Rows from block 5, named by matrix and row number. Rows with one number belong to one channel. Each number is 128 + 32 x the weight over its row's rms, rounded and kept within 0 to 255. All counts start at 0. Numbers have three digits each. After the name is the row's rms in percent of the matrix's.
# convs0: first width-7 conv (model.blocks.5.convs.0.weight, 192x192x7), inputs 0-31, a 7 kernel for each
# convs1: second width-7 conv (model.blocks.5.convs.1.weight, 192x192x7, transposed), outputs 0-31, a 7 kernel for each
convs0.81 100:188178169122149135086094109141179150096074101080111112104140177114087149177131107116196161138112126156147141154141125152111039112089101118123143137107113116121123145175137148128113148141093123152114094105122121129084156149151112104084131125134176147182139161172136084065105135071107151162153162123147163175190155140147132158174161084096153140150163144127125151130133129099073082125152131121089123123125131143164135170161126117111126146160129135114129130143127100122112119152194178171079116139100084106073133104138119143155111115124094086111125113082063099144145126107113152159158130118141144131119119103094100197199165117093039067179174151082088139208063086147167113070088
convs1.81 104:127115115139121110156094144148129146134152109116111090119095046200128140187136059098121105101126141058098112146159135107105051160110092108133135096151170152123094079100157166130111144155157120138113106106094099131078093118115081086115142149157126132138119098122101088105106119108118157178147118101141157123098097097105100118095091092065084107131148118123123060103164166138127145095114130107089143170127120102126111094116106123119099078097075092041097155191159104094123130131112093150125137138145182143139172201171147142109103188184135097066038083098101067140154115139096113121088097084104115145102123138157137169107104106113091112185158137093111184184070035045094085074115
convs0.82 100:080089107135183166133048068110114092101115146110132114092077079170158155156125092099129144145143122100158171155122107110139161087114138144135148172135150163143105122165142097085098136163161143151170158156152135047085133184159112116130122126147128141116104123152154145132089054097098091115132093121104123119128140120182169111100107117125088099124121098113128161185148160167163108122118090097125153151048045078099113122100113088081107093105121149113114135129137119141119109132125122115111117106117111131166073081113084092118100139179164132115105095128118106142155156149115112118124124086112144092096108125121114156150156144144157143178170140094081098109126095072076025015077
convs1.82 100:133117164126076093099067129149161162151161119098125124142145113078038055124165177157144109107115094087120140124148124123144134153162154156138117114121146164181163146159157174134110090107089122063043080088130114107093142174139133118126139134134142153159159159150111095099101192152069064132150134188186179141090123182140135115108109118142094103101100108107076100137173184156134141097121155122102130117136155147142147141138157124085097128141140120078103146137091078166173179166133115143097093110107105111174083109138127121144171093137165167150107115136097074086099097114122096119141145128138125110108130151159168091112154158155158177204213195182146124120081137117130119141155
convs0.83 100:122129124089157172143095125151163133136134127156139108095077085177144101047095112114102092105095136157162129120083114110116129087127167158156143111098127115086118158156065066130106111138133109116153133100088110150170105108118108101082097109122135172167088101087107101143124112122145110131161182142149147129120118125124074111155145072089124140169122086046119145089078097137138135177166125113140139112084053114141135142102126133154159106060053180171147102069075132172087032095136147151114112107145160127102181155141151176174201150081080094087102110143126094126171132069104108127144131119084172191132110128146141108131127125134136129206188165143110105084123079058077113128112
convs1.83 101:039062045106120132154170149148151151182162086111109141109091136174152143133099155196094070027065124151125168163156134127153154087111118133118139124179168158171142103112096101159128111108145129117128093099120096097111135089086121155115095084090076100129129158143136123098119150150124135124148136096096107082119145164152152186158136118180100078121107143151118111093141166162138092163161167131118128076136127148184160189183149140142146144122126109141130097152166140099111133161152129144157142151147110140139108121128110098156175180165131141140133141110148160145136141126159118081114145113084158136120092141134080097115146141101138146166161158139134104111154146113106142167164
convs0.84 104:139128118133129075056026000026094126124106068107128113095110112139127119113119137133176170184216208196166128128137133140141135165139134144158159155100093086101112102092120110108095104123127196153123110071077073220187167157162130135113147140109108139145075153153150129119124150135125129143143128083054028064089094077081096114099129160160177182162141140136107138112115120116126150134117111121113122127106119133139153121132122129139159148133142114126122108091066114174137126121096079060143141136135126123144165170166142130151167132155150125093091117151150142130156181149159141134130133136164132102097135129090060125115095118140134136115119121134129095098182169114061044063101
convs1.84 098:166150122115130094101158154129147164151156161145129139146123116192185122059050092097085079109142150129119157147162163168155193121149151134121110123159105079070053077124170168145104060095150120108113140149153143113131106092118135168143135117106121145175113117106094091088078122160178159124096118189191178129095066063106109101091102108116170172165154135124120148167162156161173203148123138151128120134130144172167183167136137119134159147118114091106065034055097150129118130163183177143102118102078092113102154129116123094089113095106128138133106053178135142133108109085165133126141121098124104132158180168150190063065082074052084127193145138138108118155117107064059078101117
convs0.85 100:098101094111117150197178158149163174156131142141147144149172195089102097073084100080103134135122098061049132125121130129118091103122118124151154154109108102112094069042140158135091074075077138155130119143138107129152135110091075064131144151146142110139069069087131109070097089142177150151142154104117148156155155173140134125118100102113145148127130098078092197166165146136103088103096087126153153141111144145146152163179158139149117111158177106131125117143133087129103093084114128120138146148137146119097153140122079089058085092126152149144157147124123134101077099100125130132095042047069135130140150149123143023039061083117155172109126133156154155164111077045062062065060
convs1.85 098:133114132136108093087107133144110088099070062094089110134176187082059038045103143164117090100133133134175153178161140107097102159130105081084128141109107116108099091108168155152132137135154131105092086084073099117147154155144137110147129120136148140128141127138153133112097094074082077080091092106107125127123109162112123155169168157106173135138162175150110169185150108111140140113138170154144151136149165172178174143118168176160151130120142105120118088098155168172191169136140139093124088069056078076067070111124074030039082042094138153162165183092092092076104111108143120090108135148142115099106120135141178062097114121134180194104141133103085084097110121089065075112136
convs0.86 099:091065034068145156161121109128114091121127112127128114129134128108119121129136126094114137130130150137141207177159136068050063149173142099116124141083096099096144157142118090106085079081103136122086085157187132089167182143120113104099075112147171153115129120165143111088092155163154136131121078144131127089102135169159138133123111107110117121184171125107098154130130129124104138148151095065092137118156150142142103096153154145124119103094093120152137086057067064131134128140135115100169135096110115134167113136099169160147112116110116135097090123079118176206189156129151102058073110109087174140134157150136080103118124106139163133141126110104074091117148140127116131115084
convs1.86 101:160116113123110084112175175166147146125113131138144132132114105168175159139159155132124118136146152082035169119117106104097107098127153156162140141152174163145152132087090144168116088160175125144149141100054108171194182149131162187151159159140142117080123094137157180152115114122136143145109089110127123129134105049159119110072098116110158085087090105107089179116086152185168126157163157116096122102136169157145132118110174172179165115093105105106087064104132159183170164169133133136131146186187164116128158139180142095086088062115163162122112159104089056113137131112133145153131120152157133102100122152160113118136165114114133119163110120116094126109181171161117143134119
convs0.87 100:137137088109141136133124098072048069101112130136152136161173183123112101089104110084192147132140119098090147140132141134120127149150132119118126174076062081088107135139087119125149113093088157146136153148158115186156113142119108128152137092099085101107055038066111110130176141166107064073103075118124117120134120125091108133127132137159095147117100142228226086075100148151133124062107096089113136170133036085111140171159156137154150111110145128157152130142176149131130101091128196211074076109145173158149087077054061069108115142161150132110096139115112080126151154120111146144133100131190099145170169165145130190176154142122118109053073077071091123071118115133119149161166
convs1.87 103:130135145132140136101117068094077088165193127145169165150138108082115134111106141190093111153149154149106115125151160168153166153160132099094112096098110115122112104115175135102158157133120069078092084043078150186160122119159142111162138119139170177169079122104116135173190115111116108077048050128112131169153122091145156142130148156177067121074062096145152090098111136139154195186171136139115115133147163126092124130132111110111121133110107151176129098098108105143133118131145160151112099095084094123160072106121116150171184140140121128149150133047048112127157165150185150131122109108118078127147139145150153161083078106120142136126131114111105115115117097082102161162139
convs0.88 100:094107099139163160167135130128120117125132107151158157147132132070112139137164174158210189155154175180176127143142128115118175099105126111093080098078073111108092118147126130133137134150125149164163151138149129140125043009065092094153126106107126149136122087119137151179142178169157150137145161113125111096121151172112115135140124118107136136151169157145115109119138149161155139131161167161143135149080092113110127124130075092088085103140149035002034076099093090127125138128120118137138110098082103107157098120106098120109102179138122145184154120101109095094141159125073085110133130158143150101084100166189133050078128169180166139115102092122143145178119113119113115103089
convs1.88 098:088098111134104126124090100088088101107146119095099104122119102091071071110115116139183146125131156140126086084106108126100056100110103081091092089030033085110103083106196181158136123116117124128123127128119123063103103110098078119116142135139123120147120126126097119103119158174154128128152178148149133114123140162132162177162138108068143167142134143161187116119109093090120140098080114100087124130032107155174152128146139115117112121120135081102137133109081091214169149133147174190184147140121138166148126129137100068099155081099139167137139151088101110132154165164181148113104094102081058049067086123169181098101094100101124131084089078117114122152171146148150149135108
convs0.89 100:084131138126115103100135138130137090065059088095097125137121066109113086061052097144073083090127142127087106126125101122133160134141111134144148116122112116109127108096148164151112101108131127139130146131130133153110111133154153111104098098137129101139091116103086117129128145153125102166154100117117110112089087105099126147144139126089168143120139136110136127128148137103153136137122084070089113089104137125131114144177144146126131136158189051051078111114086125105102145183194199169114149146156145112077158132143186181131085090067068101110098095081107156156129143116097088117160165160177074086084095154172157068074093109103098097177113113161151150162114109114141146142103
convs1.89 104:166171130164141089123118086106125138125154074069096100104123125064044079106129132108098128140140116116137135096019041087122140135098115146140118097107066090105112135168151089083101142130119104125128119147183152120112151153153156167086072110129121123113092104073095062075139159169133098092108134161136151155144117096121134147144110141169125066064106138135166099140140125129149165156127109109149107126155121153162165140123142161129146160144142157137107105118105099086097128145151181180134130152133116112126108156137148111121164132146152123128112130043092134120077093118081053042098136149140157163140102075069060108138161175133088086154173178126074118114088131152143119096087
convs0.90 101:174178184179190179151091097103085080099107019097179173135102115126104109105124135105170169156158156160158156124105124141128114122127143139139145159117140155147136136141115074103138141062094054054105094101127130104124108120126194181099110118125133138150070084129129144166133131135109149170162134108114125156164134101092121179212213150126051063079119073047094153136145085137156124071107137107093103122143099123117080016046105073096110130133120148132140132116132160140137135151180144116155082063085135147130151144150125148146126119131140123131115159155128075059077119135117128144140112106113133141117099056080123131135156171160135138153164126103130153177086108141121114144144
convs1.90 101:180141149109106126153177157122091120138151130148147102079103099091105122096088094116158159130118128118106130132147138116113101112134141146130085082093110122120122135143099107084047045042069075079101106065096075135129146140130140142092113106135141094113178154111107134116077139132170135127154147167169177165136130103121116112075092110083094112135119111069109153119112101140172186108076112124140116101113095081091111144159103107125131145157169158125120118097097106102128142146174180194121107094094109123143118157117079118136171136113114129155120084070062118158147117114091111109138171176143145155147131131115082125128126114106124137185176140109139152134043063073099102125130
convs0.91 098:112102080048154174125090089136124107095095082094122130109117124082145157150151144125188187142112104108119134152142065070059079128122080041078092082153105097111095097132128111109093092086063125123120107157170111100112136172124138108178114093106128148155149164164153089108077146147097061091126110167136121107109104129099060064110111141137108125149141159168129129131133135098134176173180151122099159173139129148161149104172142156148115079089103140151144132106103118201155149138130149151144130118108125109095120075105118114125118178137077072072089130149174157158167165104139153143129101115120120157149151151186206140115087072112123115182167170144102123158123091089089111111103
convs1.91 102:100104099115122142109073125136142161142132160146118133192163106157151162166155106087116127138136110049056159156164173151155193101131108126117124100143136146159145128116080137117088096123140107128142158128083064124127162162141114096207180164123112100079078085097140172172175154118127095095076115113170142129133132188099072066113165154146107122110186146089051168168193193170165154085132151161101098058122132153133137123114138107092123153129107132167152124132148119134114115108107123129114124099037023115150190190162141112074079091081089107117108099119098103074069113104128167166170135112079144131122135144121069139116118146179155139155122151168173130116160095094086084106129
convs0.92 100:129131120096125173141087100108108088077047141126133102090105134098119112127135146170218190177184170113034077102117165171180159131129115079087122149114099105122137113118106069073043071083110114134175187174169168102124104124122145137148139116103121132120161130085082090139140126150147112110105133152122115131148176184128127145159153113076076128156141143151138147137120111110136153092077084127136114095116136102110087058086156127121105111137165146197189142129138180135142134143164195184136108099117149139121086143148123092103109127128154171163125135119150152128115126137138108142154128122104140124110106082102142117151167159153152151081061084112153185165166126129137143136110
convs1.92 101:083071090110132145120057084132157169173155198173127130153140126122088104146166178151110091087111108119158082077109135159144138103097126131112123147101084108116125129127160127114089132153171140112090096109073087127123151156132110099150125102109104139169037088150175164130098166169142104092093111068067110131164151136069062084123132119104170103087096127105095135113125138135133141178154161144123099078136136127140123147150061071109109104115121062077116111100096138188165129116108123134137149136126105079076151131111122100126149165159178169180147154130121093087085075082105112142158151101093114103123151154122114153136120105085063066077118138172160164145075067103134124135134
convs0.93 100:167150127125142082083073133146110072085104174149129150163135108108115112096119166178138153155177171162109099107117093087118129141150109114129122094132122089092084087056185144114115117088100131138141096066096112144095106086129171164207144123140147132137147142116142177183134080089138140119130143108135170181118055080096123164143128119129160159124123121111128096104103111165190186114102111138146102104137100068093154129126107117136141142143122108097124109127166154108089094089102110054116091106136157158151146124138118131117106112112123086054063094095114129148066116196144129089071126142142157130097097117151164072110114102096108128129153148133119131118150137118106137159156
convs1.93 102:111110135145147156103088064127160156140096059079073059082095054138126135183166143130131104106164165133126101137127138142135143141146126121147157152104076069056076106103133100089082075090094114130164148124094091119148145117135130142122148169199182171178087132135104108161158104079093084105141045148123150150116124126132090079121157130128148140147122088066129069068082075101114112134150175129080071090052046077112135173114142150169161151132144116086079122167162144093108113129123126159130131139161146137172147140127134130111163114102131161165137158119101067150149123093172169130099111128156103073081062081093129126140141122109099086093092089090084161165130124112137143152167
convs0.94 097:132121111125130111088152148132118111083059109101112114123112093115125131121133128117122161165159173166171116129155139120146149109114124151157148150135136126115080068065116078065071089092110153156158154145131109115078088114113155165137122129141109098124094098121119118139131086118134146150136138150176175188175158134169153147141129117094081110150157165182192049061079087074074091040083110140139125100156143164160163144100072072074089102132105168147134119130137122115156200210181142121114121133144138133115097087111121081049056082118168173157126112122122082116105120143057085107126150154158115103122149143149159184138108093126124107137125133157161157123127151171187187167160
convs1.94 096:128145133109064054099150166189181169149138088109114124103093083132141142149146126122100083059048064072087168159164159118091085115123122116131148142196161141148162168178180143142139152153157114114099093081114128138147142138121121113140132101115155158145130129099094118141176118129126128147157167138143157170174161156091123124082072077086138135086073085086092219181148143153178187180162128108110115125105124110108128160176188179153124113106118167167156135121115117113083052044068109127106113100090090105111201171102091109117095080075108134123103128124112082068110143162123133124131126105089105114121113080110141147140169162159157155130140139108101118097090052018000000024067
convs0.95 100:098090139140140133126098100122149146127087146150155154143139168062072101108116134107132125156150134136170059078073102117109107088100097117127119105090115130112096068046145092108073090097113186132116145150127134160147136121078030043053077110097075051088141125146155168191181169154121085088134148144127116138141133131125130153143136096094139182140126140157145118109106113115105111090121165180147123122157148118097113077081121160170128126151162093086047112169171168138147157159142139159129107105114127117124139148146150153163149159146135117128134101099136101105133135092095091087102140114058136126145174170181198093117136127088082098141132168173162104041058070107097070097118
convs1.95 098:133154166157155070043135145137101108162211123124143144154115094115111114083057067061140094079124137119108065083127149130123133166132101127136152128091109105088081099142121127142111097122152149133140153138127139162142150105088086100150116119135125144117148127120103098116138089131126103093094113179160137139152143135172203180171135112122095123106140141108066102120110125145180197118149126116112086136088144183168140142102109114122111110101109121138118097110167209197192179160137155166165155170184154143176017024102139144135118068076089081109128149092114123113088100110120083098116132114120092110119122142167143051069105159198160124073100108121120101086147108090083087113104
convs0.96 100:099091138159146123100149119125120119101063103093106110112131154061077116143156149154085113113119141164172084128146165175188216113110105094110129134124085093114140175203162175137124104144192094123130125133155152178123106114131097101081109129140162176196192174160142116096080164198155098064090124134149141138105076032144132117115146157171049079131146131088089105126159158163163195133140126093066088106135124162150104100095143112100110130090072059083102066081133165160145134128124153161097110104123142143127105083089095123150159161134123129114080059068112155169147143156118103112128118098080072078121147142131153102095071075130142126145141150145102074104159142127125125120091
convs1.96 098:148174187175150104060172155109094108129135147129129160146108120117088107135119095094076076118141124107163124092093122150167191122123096093107104103162155128125157182175112120102087083032019097104132127132156169149141139141103086125068075083118158173215056086114122104112130102135151122098109115076069163188187156113074080103127134148208099115140131156155147097100122114106132152134140184183174124061148130116121148150152167134103118129126134155130095081128100062103116133122118109099124136149146140123103118117113146155126124132152153165161159143089099103117096095079118145141127149186204183166137128123157185107113110089096129138145151140142126107092091104115137129115101
convs0.97 099:101107114110151156135097120133119112112111155198178128090095115126131125110104118104109097114131154195205147134108086081110129146157138129128123112137153158116089082090168158135137147173164128111090087108130126182123113138130117054137136114110107126117086070071066080108111090105115119128111055116130141129123099069084111168157134106084102095092118105071046163168142108123160180139141141144147125090164114090089087078116061078108134138141179240197178149107114101132091051076099093107082087089080079098118200181110120156154131115133146151157126084145127137152139123139135137118130167156134146142107077092119131173162161151114107110112092097094122123144112102059064050090129
convs1.97 099:138121144150139156199176148123098111115124177184148094049033053150112135146141138129055093115117135136150150150156158159154157134136115126142124121112116110114137136094157132100112099088111147114104126168173163109126166166145118142052133148126123108091140116096091104088040087053035051086110110121115132126100123152130094104121112113123071125156131095077057108128114069067111145082093130117078109095084090091093129148136109124146163162172185189163154149119077084055075113113113126160136156176194188181197146147129125133142143147172163132120133133078098147169186173117160133113106111093059134106063073095108106141138167169152151150125118107125150174160105070102122127131140
convs0.98 100:135143128092135153143113137125135131137147041094142153150147111134151134100109109049120087090107115156135119136119078120186178148155121125158176164133111123138147119097114118125113079110144065150128105135149084135112109149171118117115133210100150143141120101100114115134133129151163130155154143180200172164162098075133115151160114102078059105135086096114138134120067041063125162153127096088094105141054070060142137119051079107131151136120163041132172176148138145142168165186168152152113111099139146163176117123115117162119109101096116151188160113094131114089094151127119147152136129131154071078134135158146157141156136089064081116139135138145130119094163173121123129121098
convs1.98 099:131172144138114103113095157118086101131172084123095096088082133107093126138119096112147145121149128128220059111103137192158173098128114143140160124117146106065119149129140097094155162066068163091087130140115167144095104143176157158086119138150166145130109094142158124090082136160173177147117148172130122114110034095118156144116144157141131140156113097170197218167111126170170142169126073123105135154085134125157157124122082071093096130146100103112090085080113170131130146152119153160073086092078093132139068069123118067107202084094111070067123167159185134077117167162161146173130085084079141118133138107157156148107080064114130128096099094151147204209083121174187110060085
convs0.99 100:207164089067076067118105105084027072141149090067101147151094034161169182173137090079153126101115093084117110122098127159151128123126130124117115116128144153149142146119083106107092138110046175197177177143117107185193147122130170139083106165174117075118131158160145140138130142160156167152132118159167107077114147162080068057072150171130121164204192118060036104163156153180180182075076091127144130129080141139152139118120188148137139130108089198172123095081079119099132124145122120136145111104097125127125115146092089121104087117124111102117122090113124112099126129094076088131125129123105115150171158159169140221139069085107112098105099122141113064066089114108110102101101
convs1.99 096:071085114090050084143136144114129136170164099125154144112116145110114133107098087103181140119178202164131107125123089081128163149163142118111108146057028039067058074090159111093106108104088094125140143112094103085106128144145102080185161120094061087122142185158134118123167159150167148112083163198156138117077137144089111124135117100105134143141176140125104158158150129104107132075104119116097095123114120120119151138113158154144109100114123107089120135105095107163154148140137117107173161149124147144111194177156121089070039149098062094110133159099135150139100103132151113083115133098102166148144126085072119119131141133110095128172085107125125096067105098111141172141139
convs0.100 099:156092105121168172127147152114102098094067136110093135147144151012065127134139171169088094079116162156137160124121160172135146131085105135134118085143116140139113081101130168193153135096097172170136110102119139137136090082123122127069090116118141102139154175110082147148137142141135114078071118151171167133122121091132110119122140167181138124109080089126143143120134130133129145146122119144138120094123134064091099086037152155158151086068063109109113138163184183140128120085069076087135140118116103083077106119160149117114135088126146163135132144066060084079106138131115132138136125097053202156137119089123117089082123140162150154090127183168120149186146136104093102112089
convs1.100 101:087102125090076036091103124144139138147127152146136119132183169089148143067053081098161161128096083094124137148139141120094116074091117136162176150157124102123125116089113103135158159117093148149121090104120121122091062088117086086110052074144155136166140098102119140172169162157139118107125128120140134119131114096074111160163169141137197137118152152122096199176142099102132192138123133103088119129116120133122088081068117096096108136137117159118057116179157133148155142130135135089089097131126100081087122143151134123118096117129142128132121138093105110158152139099092131141107132184190062050075104116123118137110145132099091102112131145132127172181132135130132145130133
convs0.101 099:062069112148172105061141156152131123080020085088127138116102112130096103100103144195146134151164157141140104088118139151117103135155145112113120128142097120125087070054159160190177159169137156130156139136149105144161168146161142114199146122107122139211173168142151172155171113127156162138144153107109125120076054066046084104138174201204119147117102103088078160095077109134193212152125142150155118095077121162164110085118134114106111129113069107145149113100100098192142134172190169170086068086115137129102117072084100133166167150112134119082118133104097093118094145127108108104126166173169151159158161124112136100145152115096113142139178136120146175206131142160153120106103
convs1.101 099:065092092088167184200128120124125109128134111126114122119130126151160128086068078125092069084092114160174112167169150145155163136129109112106133133083048061081112126102096124122085086073080142157151140112109137121116135137124102093094095115122142190190075111108100114137102102109114070036039021129143132133121078053079116128129122107078100112102134157113164096103096096122165195098125136134140091054161108087090114084081065111141116090083091138116105078108131172110124124133150147150147140136140112124155153136129125103098120162156133091096093112133164144122089117144113105104117102103142114122129120094123152156157123110112107079128152147147122127138145157143118120123121
convs0.102 099:153097081115097130126086116088077093117105164144123134149132122135125134144144137128122136138107055077097136145129111110112108168149128113112122106123150148124116122148093105101132138107177125126143164158106097112125177174140128123125158119073098145147114176162145148124077155095120151132127139123097117149145130131141153178184181151097209148143145142156145153146144130134118083184198183149137155137175174148150145162207135137154150161151140162158162145137137138111115123115092105138160153115091102109117169156149137115128146090084072089063036052150132136113101103121099127120109125150157087112170168135102113131132131135129117119167146132114098073090123107121130112118125
convs1.102 098:190162145072092090084127114111150154146129155143142166163140139192159136112119119152111138123065089128152137145142124127145149046045054104126138153145139177191191163138089080113139141131122134122112125113105090080104121127125135107145132081063110133149124115097074104096089097087123125142154179067078135160146137175217159133125103063074193157151100050081084134096105121135142150126078138114093132146168129062082126108107104091091096125136141124110128154158113111100074094133161158166115126101106138176172132063036035072091086142166183185169178163182141075076082104117160138130133112117126123105117121094082095144141119133171162130143122092099130144118153117096099126130138
convs0.103 100:149145164150136134101036034059086103102120150130153149106102123141155132114126140143108120146184188176192188146098078096094066081089113120123095069164154124094073088110122139155132127082079146139149157145148137178157104081077104108129186168187180154139094118093090104095086087114158118129142112166161137109122137138157146134103098075074147205176137120144136095160173181152158176131078049069108146136162149141148147180153121126127148164148136128172152109102107110098070059103103118104065069139135119124108165178128125133164152201170139129146137104107099063064094100098165136106102130148141125121126106122118122136136151172164132126172165143189188126101156124111097089096085
convs1.103 098:101122121131183195212064063101140188184166139123141143111086105228217184132083083117136141134128119123129103106133141140130122168140110107105143178126108085078100119098085114132104090114150164133116108096066075142143121127107100127150124125113109096079102163198189177156111170159145120118100109157146132124157143121188180133114113130066108149146159121074076129130117142184177110103111115104142140129112076085136152141134115101100105102093114171107070110106096096059072111106080081093174155119082089123134069089107113116143167130094068096136138118163145117100112112172038062088120138147164064071096094066118181162169176189183138102164159149147127110139104125150144124142158
convs0.104 101:159142119124122074109155153134100056074079092119132126093046065111123114105110151169185175122096122125117154139116131145115083156145142148161154149175150136123120123117125102089125132099132107086100114132141143149131135122099109167181188141123152165141182195124099120143105102096118127127094116100114103060085078080121154157149149135149108113140141120132139104111095083106136134171129144129095100086158116150145148161131131152123095095109144141129161157106079102117110068067096108118113103117115126106078119090120128174151129138118102114116115142143151139104102103136110089102125124079089167165190154132095091157159147142137137182101118164181166156112056047073104092112123
convs1.104 101:075087083064107134130094110126140143131131206178146125096081061177169119095120116062157192190152144159148110120140135111133152082108080093116137128121076066085102121080087102121137135095126121101098093076055033168108110120106084103106106134133116116135141160145170173150107141118169178138139139097123173165155143123121120159159150130125205151153159138118089120128125128129132171146153175133112116120155143103109148126080117117126116104108141034020100176167119109106075049069084055062153149121111111128124142145112121138112101097097144152143122127106102120124112090079031042078122149187200175115117125140131110174160140145167164124119144127148151156146111098096073029043085
convs0.105 099:102120154160149075064092135095064100145129138156172142104119159158118023010070120133126114097138157127142111128142050109176153092056065084116155157120153163158115075107111134173132079101146079092100111135124147140088128124183171122116159182172120066099137159151165172122102125135177162133152106146165166162145136149171121144145120095082135165165140137102099073111137127075098128181147134111097127101149181158136134131150146155108100109122119162180153085091103140128128163150108089122104114106085082128125121131153103128159164155127143182185165146120132119149125097105125090068122116085088108073049092163157147194159099079100124111073079109146140130132128124095121115097116
convs1.105 100:151122065111097102126087084128080108119094136100114134126162151090093109075056083158226179157139090134127087131130121122104092144128107142115077065203139130106083102118183137119105124151176115140120054096140162132143105106099116080197139129121130186184194177160162133141087123089084094109119176097094073113156128082168156140149121090147132144111099100129158134121123097055073054134147135113155167165105117108095101107133110129115130104066117135072071090131149169114106127132119131140172172156158148146122090045074143146155162101140135104101137157134120166132087092118146115116107078052116141154163113110163157148099104138148147149113100127145156090080138082125161129112172
convs0.106 098:144122158134114126104149129126153141104134144154133103113135116149169154130147153124161150143117116129159091103088075092114165129116106107103090096137122075068108116100109124162175149158113171179186166177175165160167161152059087175163106097097114103069089093084058069115130151137152143131129153112146179198166131126130172153107080089151147144084135166171146177130118110126137129098157166133148132074132149139110083074092073107116100086118151105166179148134143098156158151141131122114186176136100093067031199121107109135106103080092089111103101095123100106098122113142109101110104093078059143077080183182161171144157149147148139129201152073089151164124141140144133118095114
convs1.106 102:090105076104116129099132104139157156136111103110141112109108127143150154102119105087105138132101116154110144121129136108069066088126147123154167117151167116066085157159143095109122110107139149135111086113104116129148132102123155120080066118113112105074126066072095156138148100114120141142148149117098143143113105108152125138150118088079104091125148165168134175135100069083114136105078110119127184142022078133127117104074142117094115086094097143119098108135125102139157165153143119132141177156116119123115111100097084118122091111156127105104089104147094078126131148119089121164146139138121122105098077079073093133114097117149136105165127113074062082160096109130147140143148
convs0.107 099:137167145105107130153101118137105118161190100138157184181140100122120127137151163156194182145116085091126096092100098120123107112103091098115133162130146147098084094062117127115121126141150170130120125157175146132129127155117036026158140171176085088128120156142110115137124094118122145172164165166163152149160155156068102112130139122110185151137120115141163071121149144179153100097107107083115141103113103121097086117130113109114116126126133113147116062077129141127106122123132175156103094080068080083108119140122085107193145122109119146143159148193175177156118101082150120122123136151149131122106071083132139122136155168160162155102139174177156142108132114142133116143141
convs1.107 100:125085093114093119147129130153151146148126079082091094089136172107126123121126123137168156172187153144131058093119129111144159160184143107100103115111127156170152118120148135108102134144148125126145142149151137105105124134111103096191170163137117110137155158164151140139150134158154137167192155180125103131133152155092086092124089056093146131136154149121157125135115106116141110078080137152146135155139185160133128136104097082105141172211189073066082108133150137225167118140153166139131138154105102111106150167134129157147119115116134138168162118171200170133125115123105049050067102110156078085091104124130120148157153135120115122155159128107099090085191185161141124111132
convs0.108 101:109090116148118117158133119110107114099098102131133126127114086091072128162159150146124100107112171146117064098118096122125110148149137133107085081116127144145118112110151114097123138161149141109102114106095109141135115122106110114065084065096141133127054060052096161143139129144124121112110069141111071081114125139125160178162158171119095126116109112105096128111118119089091162079115143134118140128138129107132091066080170156140144151152157022025076114135126116118078114139108091111136130113120152150137099097168162162134137032079146161139131145142155152131126142129079078116135119112127056096127135115109095075075099133150120093096086108132122153176155139139132129107078
convs1.108 097:193135117151153140150065084096093101113122070074089101131136105138134132151158144139157144119090092129120173186156126111103110151141143147128098117075095110133132152144157181175171149117098193179177173157126088201185163138159139113102115150147141166164066067060069075106119084131140139121079072140144162148116125132150118100141178169133110104149161145147114117132128121113128149112108075101101063076142150132134105089107194164153137119109120151128141146140121120160110103113103143160160159159175193169159182140118114132133142025059127122102061107143132121137131082039130111084099118120093143145142142161146088219211196167139121117064090101113146119098142131120129128103110
convs0.109 102:122144120094110133152134122113133138126123119141112101110139157149138107089118163143114117112125143150158089099088132154148149132143120105107134122100057013056135149120141163115103110135149080088117091109159188135168145108071061039132076109137168189167159127120121063110129153168170171128130170147133119158160154147128139135129153134101110079100116112137141114104140161153124166137098091096096117121094116157115148158104162163152140124107093091112125121118135142135136139105147194169143132129116124157136143161143147131126115060068099161126097140125155131122125148185120098097120113080076144125064103086051053168141133115106122133148110107133132131161082082104134158163152
convs1.109 101:103164130072088100084116155161131105108129125106124145147163132140133135160187149105112098109113120112116069060144148094113098168147118119124136129086105105058036087115130134129113116142163105100111103092085106094152145135136140121066095159172168126116118077068088104146179127091124155167151142117111136149140166220100129117099122141130138128096133119137150133115116128149132084123158131094069117170116120115154155117113156126123111127154166139149164142079080096185197151110094143146198202203183156187203128104112131150155167147131134117107091056046063046100144129099108094104095099127141064117176182133097063145121084076132133148059142148093097100084044116117115130112090
convs0.110 101:136158135134151133134072109133130113088081189160146138136086075124133116120131146182159134146175148128148122101086078058043050143130117114123114108135159154154148131127105052069113114096084152129119121104099097125100085078105139151112119136158178182148140116097115130120111199088036078106134146116122133120131105087058092128116093114131175170142123132142127142090084094128121116105129152141113092105057074088059079138133152159143139166187172135125123143161173149089095098082079083086093111150165153142137134150157139084075104132135098071065084106075056012042087052103108124123106118144159087088090096115116133102127146146113088093117095103093135125133072104073047044072094
convs1.110 097:147149138119113144140130104087120122109103156125139156135114090154140126122101114124105119141111109146154105099101083088100105130105068058091101113121112094096115130124069068119141152142150172176155159146118097118107110096082102150052076079108123122099110087093102089106103141164175171153157137166153167168144134120136136106058070099113079086096093101106088069081089068052046054069065081084073070059117111065044072118112149146146148141148175108117116136148120066118116126144159164145120103124157182179185149144134140135153151133159178189170137123116075058071110141175084134142074060105145106106116119097095103143111119146154125108108125138100105119130104132120098113144143
convs0.111 100:152084059113080132175048097107105091132151130079090153120077075138096087104139138124055113145127102104093130124105068070135152092117130143151154140087115157162122122123158102110145135084101175155147142132120155179164106109200213172139133155190143126133131158141145149165144073130120122131152166103126164180185170155116152149144138123141146111158160095110107064113161123095105132077073085124112116167102150127134135138102084111096111140110116191180104132163142120112137183206196177102062114128118118116131126145176164151162118119127132119124109073162103036048116144134000070104102117117093120085117146122112169175135093122152160175065100102096100082093087091113137152152133
convs1.111 101:186185122127144137091143155118162206159166136145077062119157148089070098140135164173140156120069122151124136115144172143095127140112107137171145117132104093152175170126158142068052053095145114081123104083129139156096106083074072064149158152120116121150170145115107124113113173167137124090069049158144166104066126109107126144157135097090178134113105078127086191148148157153179158160124119162138116175119114095116105106109157144132132154168150130133105070074139194059089116097112140120190169160130127117134107128113082119116083127120123088064077116103106120107103114126176184146156174144066136131106110107115124157172170147135117132124124128086146131126079073120202225176129